From a checkpoint of a small sound classifier: depths [3, 3, 3], 29.0 epochs.
Rows from block 6 of a small sound classifier, named by matrix and row number. Rows with one number belong to one channel. Each number is 50 + 10 x the weight over its row's rms, rounded and kept within 0 to 99. All counts start at 0. After the name is the row's rms in percent of the matrix's.
After each channel's rows are labels from the 100 clips, of 14976, where the channel reaches its highest value: "strongest on" is what is common among them; "peak in band" is the frequency band that holds the peak. Only what is clearly more common there than usual is listed. The data: acted Russian speech (Dusha).
# convs0: first 3x3 conv, stride 2 (model.blocks.6.convs.0.weight, 288x192x3x3, each kernel summed), inputs 48-95
# convs1: second 3x3 conv (model.blocks.6.convs.1.weight, 288x288x3x3, transposed, each kernel summed), outputs 48-95

convs0.53 119:39 51 51 54 52 54 43 55 51 69 36 49 50 44 36 42 59 55 71 49 42 57 48 56 50 55 64 49 49 65 34 53 86 64 42 36 35 48 57 47 51 33 41 52 35 64 43 40
convs1.53 109:51 39 23 47 50 50 50 44 63 33 60 41 32 67 53 56 49 67 45 46 34 42 58 59 49 44 41 46 25 46 46 34 62 21 53 44 46 37 47 53 53 45 32 69 35 25 52 44
strongest on: emotion: angry
peak in band: 500 to 1000 Hz

convs0.26 089:57 58 63 63 47 60 39 58 29 42 45 47 53 42 50 60 44 59 34 43 49 45 47 45 47 63 60 44 35 55 45 41 56 55 33 53 49 39 30 38 37 48 54 62 49 67 38 61
convs1.26 089:49 46 45 60 50 46 42 42 55 46 61 39 45 50 42 66 38 62 41 50 51 42 48 30 17 47 50 51 36 53 53 36 46 44 36 49 44 48 48 45 33 48 53 65 33 52 56 28
strongest on: emotion: angry
peak in band: 1000 to 2000 Hz

convs0.239 116:53 51 51 61 53 48 59 60 46 53 72 76 61 50 50 44 46 59 48 45 61 47 85 44 48 65 50 38 47 45 50 68 50 55 46 45 42 51 49 54 51 42 59 59 51 42 58 39
convs1.239 118:41 44 54 50 48 50 39 54 50 73 61 47 56 21 52 66 52 51 54 54 76 51 43 33 38 57 63 53 57 62 59 61 31 53 61 44 59 62 59 30 34 50 60 56 51 49 68 45
strongest on: emotion: sad
peak in band: 250 to 500 Hz

convs0.16 118:51 42 45 47 52 54 43 46 39 40 64 46 46 40 51 50 46 40 46 50 62 58 47 42 56 51 50 47 72 50 43 40 44 49 46 49 56 55 76 57 84 53 49 48 47 55 44 49
convs1.16 095:46 62 43 42 38 50 59 58 58 43 66 53 40 30 41 55 45 57 46 61 41 66 33 47 65 51 48 57 37 50 47 56 47 45 37 52 51 42 39 61 50 53 38 60 28 48 48 55
strongest on: emotion: angry
peak in band: 250 to 500 Hz

convs0.253 124:52 40 46 49 53 59 45 45 42 45 66 48 46 40 50 53 46 42 47 51 61 62 49 45 60 53 51 50 73 51 43 42 47 51 47 47 53 59 74 52 82 49 51 50 47 58 50 47
convs1.253 100:45 58 44 40 37 51 60 58 60 44 68 48 41 31 40 57 46 60 46 62 42 63 34 47 63 51 51 54 37 54 46 57 43 43 33 51 48 44 40 59 47 52 38 63 28 47 51 53
strongest on: emotion: angry; emotion: positive
peak in band: 250 to 500 Hz

convs0.99 122:36 46 48 48 58 49 50 58 51 67 37 47 56 43 36 41 70 59 78 49 40 57 50 56 49 53 55 51 52 56 33 52 78 55 43 35 29 46 60 49 54 31 39 53 35 61 42 35
convs1.99 113:50 38 26 43 48 45 51 47 65 35 57 49 34 64 51 53 49 67 48 44 38 39 59 63 53 46 41 46 24 42 44 33 63 22 50 49 44 38 47 47 59 45 29 67 37 24 53 48
strongest on: emotion: angry
peak in band: 500 to 1000 Hz

convs0.112 087:29 54 32 38 32 52 69 55 64 35 39 50 44 54 46 37 45 46 61 41 49 61 52 35 49 33 57 60 50 55 46 58 51 58 32 44 40 45 63 34 49 44 36 44 53 47 59 34
convs1.112 082:51 58 37 52 47 38 41 49 46 46 47 66 58 55 44 41 55 34 48 48 54 38 61 66 72 55 50 55 58 31 35 43 65 37 62 67 48 49 50 63 84 39 49 36 60 35 69 53
strongest on: emotion: angry
peak in band: 0 to 250 Hz

convs0.182 079:63 49 26 34 39 55 54 26 43 39 22 52 58 52 52 60 54 56 34 43 33 47 34 49 56 36 51 41 49 39 48 59 44 50 38 50 49 57 47 36 43 51 52 73 50 61 40 43
convs1.182 077:46 31 58 67 55 40 34 51 53 65 65 51 60 40 58 67 54 54 52 57 74 46 33 35 37 53 61 50 55 51 51 51 21 54 66 71 66 56 68 37 41 50 59 59 53 59 63 54
strongest on: emotion: sad
peak in band: 0 to 250 Hz

convs0.150 100:57 41 61 38 64 68 47 60 38 58 44 46 54 48 54 63 63 68 50 48 39 67 55 44 63 38 46 52 59 42 49 52 47 45 43 54 44 58 54 57 44 46 57 56 56 64 68 53
convs1.150 149:38 43 42 46 58 45 47 44 60 58 47 60 47 48 39 48 44 56 49 52 73 15 43 45 62 49 52 40 50 41 54 27 43 45 49 55 55 53 50 29 48 34 41 56 58 42 68 52
strongest on: emotion: angry
peak in band: 500 to 1000 Hz

convs0.14 115:41 49 54 54 52 54 45 55 50 73 39 50 51 43 38 44 56 62 68 48 42 57 50 57 50 55 63 47 49 64 35 52 86 65 41 38 34 47 56 45 50 33 44 54 35 64 42 42
convs1.14 102:50 39 22 48 50 50 49 40 62 34 61 41 33 65 51 56 46 67 43 45 37 38 57 56 48 44 41 46 26 45 47 32 59 20 53 43 47 40 48 50 51 43 33 69 34 23 52 41
strongest on: emotion: angry
peak in band: 500 to 1000 Hz

convs0.67 106:52 70 54 71 44 41 43 73 42 44 42 49 49 54 43 53 43 47 42 62 67 46 48 41 40 52 60 48 48 51 58 52 51 57 56 43 47 37 48 88 47 47 46 48 48 50 44 44
convs1.67 118:53 52 56 50 52 48 47 51 30 36 35 30 47 67 57 27 53 36 47 39 31 57 52 50 44 38 38 57 61 47 47 47 58 56 44 53 39 53 59 73 37 60 61 38 45 63 13 63
strongest on: emotion: positive
peak in band: 250 to 500 Hz

convs0.71 108:52 43 51 57 55 54 56 58 48 47 75 74 62 52 47 48 50 64 47 48 62 43 81 46 52 63 47 35 46 38 54 64 49 47 46 44 40 54 44 51 48 40 58 61 48 47 59 41
convs1.71 109:37 45 48 52 50 51 42 54 50 67 59 42 52 25 49 67 45 51 49 56 69 49 44 28 39 58 58 45 54 60 61 58 29 47 58 39 58 53 60 30 24 41 56 56 48 47 66 45
strongest on: emotion: sad
peak in band: 250 to 500 Hz

convs0.63 104:70 52 48 52 36 56 50 36 60 47 41 46 40 75 43 57 33 40 27 70 53 66 38 51 53 44 44 59 58 44 74 42 37 49 69 45 47 49 42 51 53 51 47 48 57 59 70 49
convs1.63 098:42 34 57 49 63 52 44 39 35 55 46 19 58 45 40 43 35 33 40 48 48 34 48 46 38 32 55 42 64 49 44 44 36 58 55 51 51 64 51 56 27 47 58 37 61 56 38 55
strongest on: emotion: positive
peak in band: 0 to 250 Hz

convs0.107 119:49 50 52 60 56 47 58 64 48 58 78 66 56 47 47 41 48 58 51 42 66 48 91 43 46 62 47 38 49 43 46 59 56 52 43 42 38 51 50 54 51 40 55 56 47 41 60 36
convs1.107 128:37 45 51 47 45 51 40 52 52 71 64 48 54 19 49 67 55 52 54 52 74 51 46 32 40 59 61 52 56 61 59 60 33 50 58 45 57 60 55 29 34 47 59 58 48 45 69 44
strongest on: emotion: sad
peak in band: 250 to 500 Hz

convs0.127 093:41 43 42 34 47 47 52 47 45 31 55 28 46 55 47 41 49 29 53 57 54 51 35 42 47 38 49 57 51 51 48 27 49 42 60 46 55 50 64 72 54 51 45 42 49 60 58 51
convs1.127 101:51 53 45 46 40 50 52 62 47 36 64 55 46 43 50 56 44 54 59 53 50 56 43 52 70 51 40 54 44 58 48 50 62 47 59 44 57 32 29 83 63 57 42 58 34 53 49 57
strongest on: emotion: angry
peak in band: 1000 to 2000 Hz; 250 to 500 Hz

convs0.17 110:57 51 52 59 50 52 60 53 47 50 68 80 66 54 56 48 48 61 46 47 57 47 77 48 52 62 54 41 44 48 56 71 47 57 45 49 48 53 46 50 48 46 64 64 55 47 57 45
convs1.17 120:43 42 54 53 50 48 37 53 49 71 61 47 57 22 55 66 50 50 52 55 76 50 41 33 37 54 63 51 58 63 59 60 29 53 59 41 62 60 60 32 31 50 58 54 53 50 68 43
strongest on: emotion: sad
peak in band: 250 to 500 Hz

convs0.154 104:48 49 46 41 54 49 45 44 39 32 59 37 44 48 60 45 51 36 47 52 59 57 36 39 50 43 53 52 67 55 45 33 38 46 47 57 62 49 73 61 71 59 54 43 52 57 46 53
convs1.154 090:49 64 43 45 46 52 56 58 53 41 64 54 43 41 49 53 41 52 50 58 43 64 34 48 75 51 49 47 44 54 49 49 61 46 53 50 56 40 37 72 55 48 41 55 32 47 48 56
strongest on: emotion: angry
peak in band: 500 to 1000 Hz; 250 to 500 Hz

convs0.278 111:38 56 56 57 54 50 46 60 51 66 37 48 51 43 39 42 60 61 65 47 45 51 48 57 46 58 66 49 47 61 33 49 83 64 39 39 35 44 52 49 48 35 44 51 36 62 40 43
convs1.278 098:53 40 25 46 46 46 50 44 61 33 58 39 33 67 53 56 48 66 47 45 32 39 61 58 46 46 40 45 26 45 45 34 63 21 52 49 45 41 47 51 50 42 34 68 37 25 50 47
strongest on: emotion: angry
peak in band: 500 to 1000 Hz

convs0.247 112:34 38 33 32 66 52 49 55 39 53 47 40 60 44 45 41 82 49 88 51 37 60 55 43 52 47 42 56 57 46 31 39 58 41 46 43 36 49 68 51 55 40 46 42 46 56 54 36
convs1.247 122:43 35 34 35 49 42 53 57 70 45 59 63 39 53 45 54 51 70 52 49 56 48 53 63 61 48 50 50 24 41 37 41 60 27 44 55 45 38 41 42 65 53 31 70 35 29 65 54
strongest on: emotion: angry
peak in band: 1000 to 2000 Hz