From a checkpoint of a small sound classifier: adamw at rate 0.0048.
Rows from block 6 of a small sound classifier, named by matrix and row number. Rows with one number belong to one channel. Each number is 50 + 10 x the weight over its row's rms, rounded and kept within 0 to 99. All counts start at 0.
After each channel's rows are labels from the 100 clips, of 14976, where the channel reaches its highest value: "peak in band" is the frequency band that holds the peak. Only what is clearly more common there than usual is listed. The data: acted Russian speech (Dusha).
# convs0: first 3x3 conv, stride 2 (model.blocks.6.convs.0.weight, 288x192x3x3, each kernel summed), inputs 48-95
# convs1: second 3x3 conv (model.blocks.6.convs.1.weight, 288x288x3x3, transposed, each kernel summed), outputs 48-95

convs0.181:41 47 44 49 48 26 31 63 44 48 45 56 55 36 55 45 50 32 40 34 55 55 49 47 25 45 40 41 59 45 32 56 45 45 35 47 47 24 64 57 57 47 49 43 42 43 38 38
convs1.181:48 52 39 45 48 59 46 40 44 42 44 45 54 46 51 43 49 45 35 50 43 47 40 57 58 35 41 48 52 41 63 38 36 47 38 26 53 41 58 49 52 51 46 46 57 37 40 27
peak in band: 2000 to 4000 Hz

convs0.23:49 42 50 51 58 61 47 39 48 58 64 46 44 41 46 52 48 49 53 49 52 65 50 50 60 52 54 52 73 57 41 39 52 53 44 44 44 60 73 45 74 42 52 50 45 59 52 44
convs1.23:40 56 39 41 46 51 62 59 64 43 70 47 39 32 41 62 45 63 42 59 45 61 38 46 65 54 53 46 35 55 45 54 44 37 39 52 49 39 42 55 46 48 37 68 27 43 60 50
peak in band: 250 to 500 Hz

convs0.47:65 53 41 47 35 59 50 33 59 49 36 44 35 71 41 55 33 36 28 67 51 65 39 55 54 40 45 60 58 47 67 41 39 49 66 45 46 53 42 51 50 50 44 49 55 62 71 51
convs1.47:43 32 59 52 66 55 43 39 38 58 48 17 58 45 41 48 40 35 42 48 53 35 46 43 41 30 58 44 62 51 47 46 35 60 59 50 56 65 48 52 26 49 55 38 63 55 44 55
peak in band: 0 to 250 Hz

convs0.3:40 47 34 42 42 61 73 54 83 40 54 47 56 43 55 48 57 76 57 55 49 63 60 42 54 39 49 68 54 39 53 44 50 47 38 50 52 49 54 43 50 49 51 51 63 57 65 47
convs1.3:40 51 45 64 68 48 53 59 50 50 52 60 55 61 49 45 44 37 56 60 49 33 43 42 67 52 58 44 57 43 46 42 41 44 51 55 53 54 48 53 45 42 44 39 54 44 63 62
peak in band: 0 to 250 Hz

convs0.86:47 75 69 77 46 40 39 52 49 43 58 57 57 54 56 51 40 50 41 52 49 45 54 43 35 46 66 39 48 55 51 52 43 59 51 53 54 31 46 69 51 54 65 54 57 43 45 47
convs1.86:37 57 55 46 46 50 46 54 35 37 44 28 48 52 52 39 56 44 44 45 32 70 64 49 49 46 42 55 59 58 45 55 59 53 56 51 43 46 54 79 42 61 64 44 41 60 25 57
peak in band: 250 to 500 Hz

convs0.221:43 43 48 55 61 47 54 65 50 55 38 47 57 45 28 50 73 56 60 50 49 49 49 51 49 58 50 46 50 46 43 49 64 49 48 30 28 45 41 54 51 29 33 54 35 63 39 32
convs1.221:61 36 35 41 43 39 50 53 55 35 50 52 37 66 56 47 56 59 54 40 32 41 59 62 36 42 35 53 26 35 39 38 62 30 41 51 46 46 46 47 58 52 35 60 38 33 44 50
peak in band: 500 to 1000 Hz

convs0.105:36 41 47 46 59 51 51 58 48 65 40 48 59 43 33 42 73 60 78 48 39 57 53 53 49 54 50 50 53 52 32 51 76 52 42 35 28 46 58 48 52 30 40 52 36 61 44 35
convs1.105:49 37 26 41 46 45 52 48 66 38 57 51 34 61 50 53 49 68 49 44 41 38 59 61 51 47 42 47 22 41 43 36 61 22 49 48 46 41 45 44 59 46 29 68 35 24 56 48
peak in band: 500 to 1000 Hz

convs0.258:35 37 41 42 61 50 46 59 49 60 35 48 58 45 33 41 81 50 80 53 38 58 50 52 51 53 45 51 53 49 34 52 71 46 47 33 31 48 59 52 54 31 35 52 38 62 45 34
convs1.258:53 35 26 40 48 44 52 50 63 35 55 53 35 64 52 50 53 65 48 43 39 41 57 64 51 43 39 50 24 38 42 36 62 23 46 46 44 38 46 46 62 49 28 64 38 24 51 50
peak in band: 500 to 1000 Hz; 250 to 500 Hz

convs0.85:40 29 37 30 39 37 63 41 43 53 39 45 56 56 48 31 56 60 56 44 36 37 52 39 42 28 31 23 59 34 46 48 60 41 55 45 46 43 65 44 44 41 51 45 47 42 57 28
convs1.85:48 38 45 51 42 52 50 53 44 46 41 67 63 42 59 41 54 44 48 60 63 28 57 49 59 54 37 46 52 38 57 28 56 35 61 56 67 57 52 73 70 50 63 43 48 45 54 56
peak in band: 1000 to 2000 Hz

convs0.206:38 46 56 62 49 33 45 70 34 46 46 51 48 36 52 51 59 45 38 33 49 50 62 39 29 54 43 38 39 44 33 48 44 48 32 50 34 29 51 60 40 41 53 39 44 39 43 40
convs1.206:40 61 32 44 46 56 43 39 49 41 42 59 57 53 56 43 42 42 45 54 46 32 49 47 58 49 42 42 59 38 56 29 42 40 31 37 44 38 61 33 58 35 55 39 63 29 52 33
peak in band: 1000 to 2000 Hz

convs0.142:46 36 36 50 71 46 64 70 47 48 42 44 56 53 35 57 89 51 60 56 49 45 49 48 55 54 41 49 43 40 50 48 54 40 63 33 36 51 37 58 49 36 34 53 41 58 42 31
convs1.142:57 33 41 40 46 38 47 57 48 43 40 67 47 66 58 36 60 46 63 41 45 37 57 55 45 39 38 55 38 28 36 39 56 38 38 53 48 51 41 42 65 48 38 44 53 40 44 55
peak in band: 250 to 500 Hz

convs0.88:47 49 51 60 43 58 33 48 47 70 49 54 48 42 40 45 36 51 54 43 46 54 53 55 53 61 62 41 52 66 36 49 84 63 41 40 39 47 49 40 48 36 48 52 40 68 45 47
convs1.88:51 36 28 52 49 53 48 42 62 39 62 36 31 59 50 62 49 69 43 47 39 51 55 50 36 45 43 49 25 52 51 44 53 25 52 37 48 41 46 54 44 51 40 72 27 32 53 31
peak in band: 500 to 1000 Hz; 1000 to 2000 Hz

convs0.138:78 38 61 46 43 77 48 49 59 46 47 53 46 42 54 79 43 35 36 46 54 63 48 57 77 32 40 65 50 45 51 54 45 45 37 49 60 67 50 29 49 55 56 53 56 85 53 50
convs1.138:51 50 56 52 55 52 39 42 51 68 59 23 56 62 53 63 33 50 58 59 55 63 41 26 49 45 65 40 60 66 49 60 50 59 40 51 33 63 53 53 22 50 49 53 56 55 56 50
peak in band: 250 to 500 Hz

convs0.41:67 40 44 36 51 79 56 50 62 55 49 52 51 52 50 66 52 51 61 49 53 56 58 57 75 40 56 72 43 58 54 56 57 54 50 49 50 72 47 39 42 51 52 57 52 72 67 54
convs1.41:43 38 50 55 63 33 30 41 51 69 62 35 57 59 61 66 34 49 64 50 59 53 47 34 54 43 72 43 55 68 39 50 57 56 52 51 33 58 43 49 42 48 48 53 65 46 62 47
peak in band: 250 to 500 Hz

convs0.140:49 53 58 44 50 38 28 51 42 65 39 52 50 37 53 53 45 50 45 40 46 60 41 45 39 36 58 38 64 65 41 52 52 57 32 48 50 35 59 55 52 44 51 49 36 48 37 45
convs1.140:48 34 43 50 53 62 47 37 51 48 44 46 54 48 47 43 42 48 33 50 57 49 35 52 56 35 48 50 52 44 71 34 39 48 44 38 49 44 57 53 41 48 42 50 51 44 52 29
peak in band: 2000 to 4000 Hz

convs0.192:51 56 58 69 42 33 40 50 40 62 47 53 37 37 60 57 40 47 35 42 43 60 47 41 31 51 56 36 65 63 40 45 45 60 46 55 56 27 54 62 54 51 58 39 48 46 39 49
convs1.192:41 43 34 47 50 66 44 46 42 41 37 48 52 42 49 36 44 37 40 54 51 50 47 50 55 42 40 50 57 40 68 31 34 38 42 33 49 43 55 50 44 48 46 35 56 38 49 30
peak in band: 2000 to 4000 Hz

convs0.264:54 41 46 52 49 56 46 41 44 38 66 48 45 40 54 53 42 39 42 48 64 63 46 43 58 53 52 50 72 50 45 40 42 50 45 51 58 56 70 50 79 53 53 48 50 57 46 50
convs1.264:45 63 47 44 41 50 59 59 58 46 65 46 43 31 40 54 45 53 46 63 40 62 34 44 65 51 51 53 41 53 47 56 42 48 38 54 51 45 40 61 45 51 40 58 30 50 49 55
peak in band: 250 to 500 Hz

convs0.237:46 49 58 75 46 37 51 45 43 55 53 55 36 38 61 54 46 46 45 43 43 58 54 40 38 58 52 41 59 55 39 49 44 56 49 57 58 32 50 58 53 53 63 34 53 47 44 49
convs1.237:41 44 35 47 50 65 46 50 42 41 34 49 47 36 47 31 43 33 39 57 52 54 54 53 58 45 39 50 59 44 65 37 32 38 42 29 43 37 54 50 52 45 46 28 58 42 50 34
peak in band: 500 to 1000 Hz

convs0.153:50 49 48 58 59 50 64 76 49 52 63 74 56 54 45 44 52 58 55 48 66 47 86 44 47 58 47 43 47 42 56 71 51 51 46 42 41 50 50 60 46 40 53 56 50 42 61 39
convs1.153:41 43 52 47 46 51 39 51 44 71 53 46 58 28 54 57 54 45 56 54 76 46 49 34 35 52 55 46 62 53 59 57 36 51 62 45 55 63 58 32 30 40 62 50 56 47 63 54
peak in band: 250 to 500 Hz

convs0.156:45 55 52 62 46 49 52 59 60 58 34 46 50 45 33 47 48 56 52 51 51 46 47 55 45 59 64 48 41 57 44 46 74 62 44 37 35 44 41 52 44 36 39 55 36 64 41 41
convs1.156:59 44 34 50 47 44 50 48 50 27 52 35 34 70 52 50 48 59 48 44 24 42 65 57 30 45 32 50 32 46 44 35 64 31 50 47 48 44 52 60 46 50 43 60 35 37 35 46
peak in band: 500 to 1000 Hz

convs0.250:63 32 26 42 41 53 46 36 57 37 32 60 58 49 41 62 55 47 34 55 41 50 42 56 57 49 40 39 45 38 56 59 50 39 59 40 41 53 38 29 48 42 41 69 35 59 41 37
convs1.250:43 33 53 64 64 58 42 55 41 59 50 49 51 50 54 54 45 41 56 58 58 40 32 23 28 44 59 56 53 43 66 49 16 51 59 38 71 64 70 25 29 49 57 47 54 50 48 43
peak in band: 250 to 500 Hz

convs0.69:55 51 51 45 49 38 31 59 40 56 30 50 54 37 52 55 47 44 37 33 48 61 37 45 37 39 52 40 57 59 41 52 44 54 27 46 46 38 57 49 54 43 46 57 36 48 41 44
convs1.69:42 46 44 52 52 59 46 42 47 51 42 53 62 44 53 40 46 44 31 54 58 41 39 46 50 40 48 50 55 32 69 36 33 49 41 39 60 53 64 41 42 53 48 46 54 41 52 24
peak in band: 2000 to 4000 Hz

convs0.76:32 48 33 36 41 48 70 62 46 46 31 45 52 55 40 36 55 59 68 43 44 53 55 31 45 31 50 47 55 50 48 50 58 53 50 40 33 47 68 50 43 34 37 47 42 46 61 24
convs1.76:56 41 47 44 41 40 52 51 46 42 41 70 54 53 49 35 48 39 51 47 59 29 57 61 69 51 39 61 47 33 47 27 65 40 55 69 44 47 48 76 78 50 51 41 47 49 56 59
peak in band: 4000 to 8000 Hz

convs0.58:35 38 43 39 39 37 62 54 48 46 51 42 59 55 47 29 57 59 62 44 45 44 63 35 40 35 34 31 56 33 48 42 60 40 53 43 39 41 62 51 39 37 52 47 44 44 66 27
convs1.58:47 34 49 44 40 48 55 58 42 43 43 63 58 51 60 40 53 46 54 58 58 40 68 53 57 50 37 50 46 48 54 31 65 37 62 57 62 55 47 80 72 57 59 43 39 53 52 64
peak in band: 1000 to 2000 Hz

convs0.227:43 55 21 51 35 67 65 42 76 44 40 46 39 42 61 54 49 55 49 50 49 65 49 50 60 40 56 67 48 47 49 44 52 55 34 59 60 57 53 32 55 61 49 54 67 58 63 49
convs1.227:42 52 51 67 63 42 46 57 46 56 50 61 66 49 48 46 51 35 55 55 56 30 42 38 59 55 62 43 66 39 40 49 30 48 55 62 55 60 51 43 41 52 55 36 57 46 70 53
peak in band: 0 to 250 Hz

convs0.115:38 38 63 71 43 50 34 58 38 41 43 50 33 37 57 54 55 27 45 38 45 50 52 44 44 61 37 46 40 41 30 52 44 42 40 56 45 37 42 57 38 49 58 32 53 48 49 48
convs1.115:43 61 40 42 47 55 50 52 42 48 37 51 44 51 43 40 30 36 56 62 53 41 51 47 57 48 45 52 62 48 56 36 39 45 33 42 36 43 58 44 46 38 46 28 63 40 59 47
peak in band: 1000 to 2000 Hz

convs0.98:45 50 56 61 46 32 39 49 36 65 47 44 35 30 56 53 39 50 37 35 41 59 49 45 31 47 56 35 58 61 37 36 49 59 38 52 52 30 50 58 45 47 56 37 46 41 45 47
convs1.98:40 39 28 45 50 61 41 40 53 43 43 50 52 43 50 42 40 47 39 51 56 42 46 50 55 44 40 46 52 36 65 27 34 33 37 39 45 42 53 37 42 42 45 48 57 32 57 27
peak in band: 2000 to 4000 Hz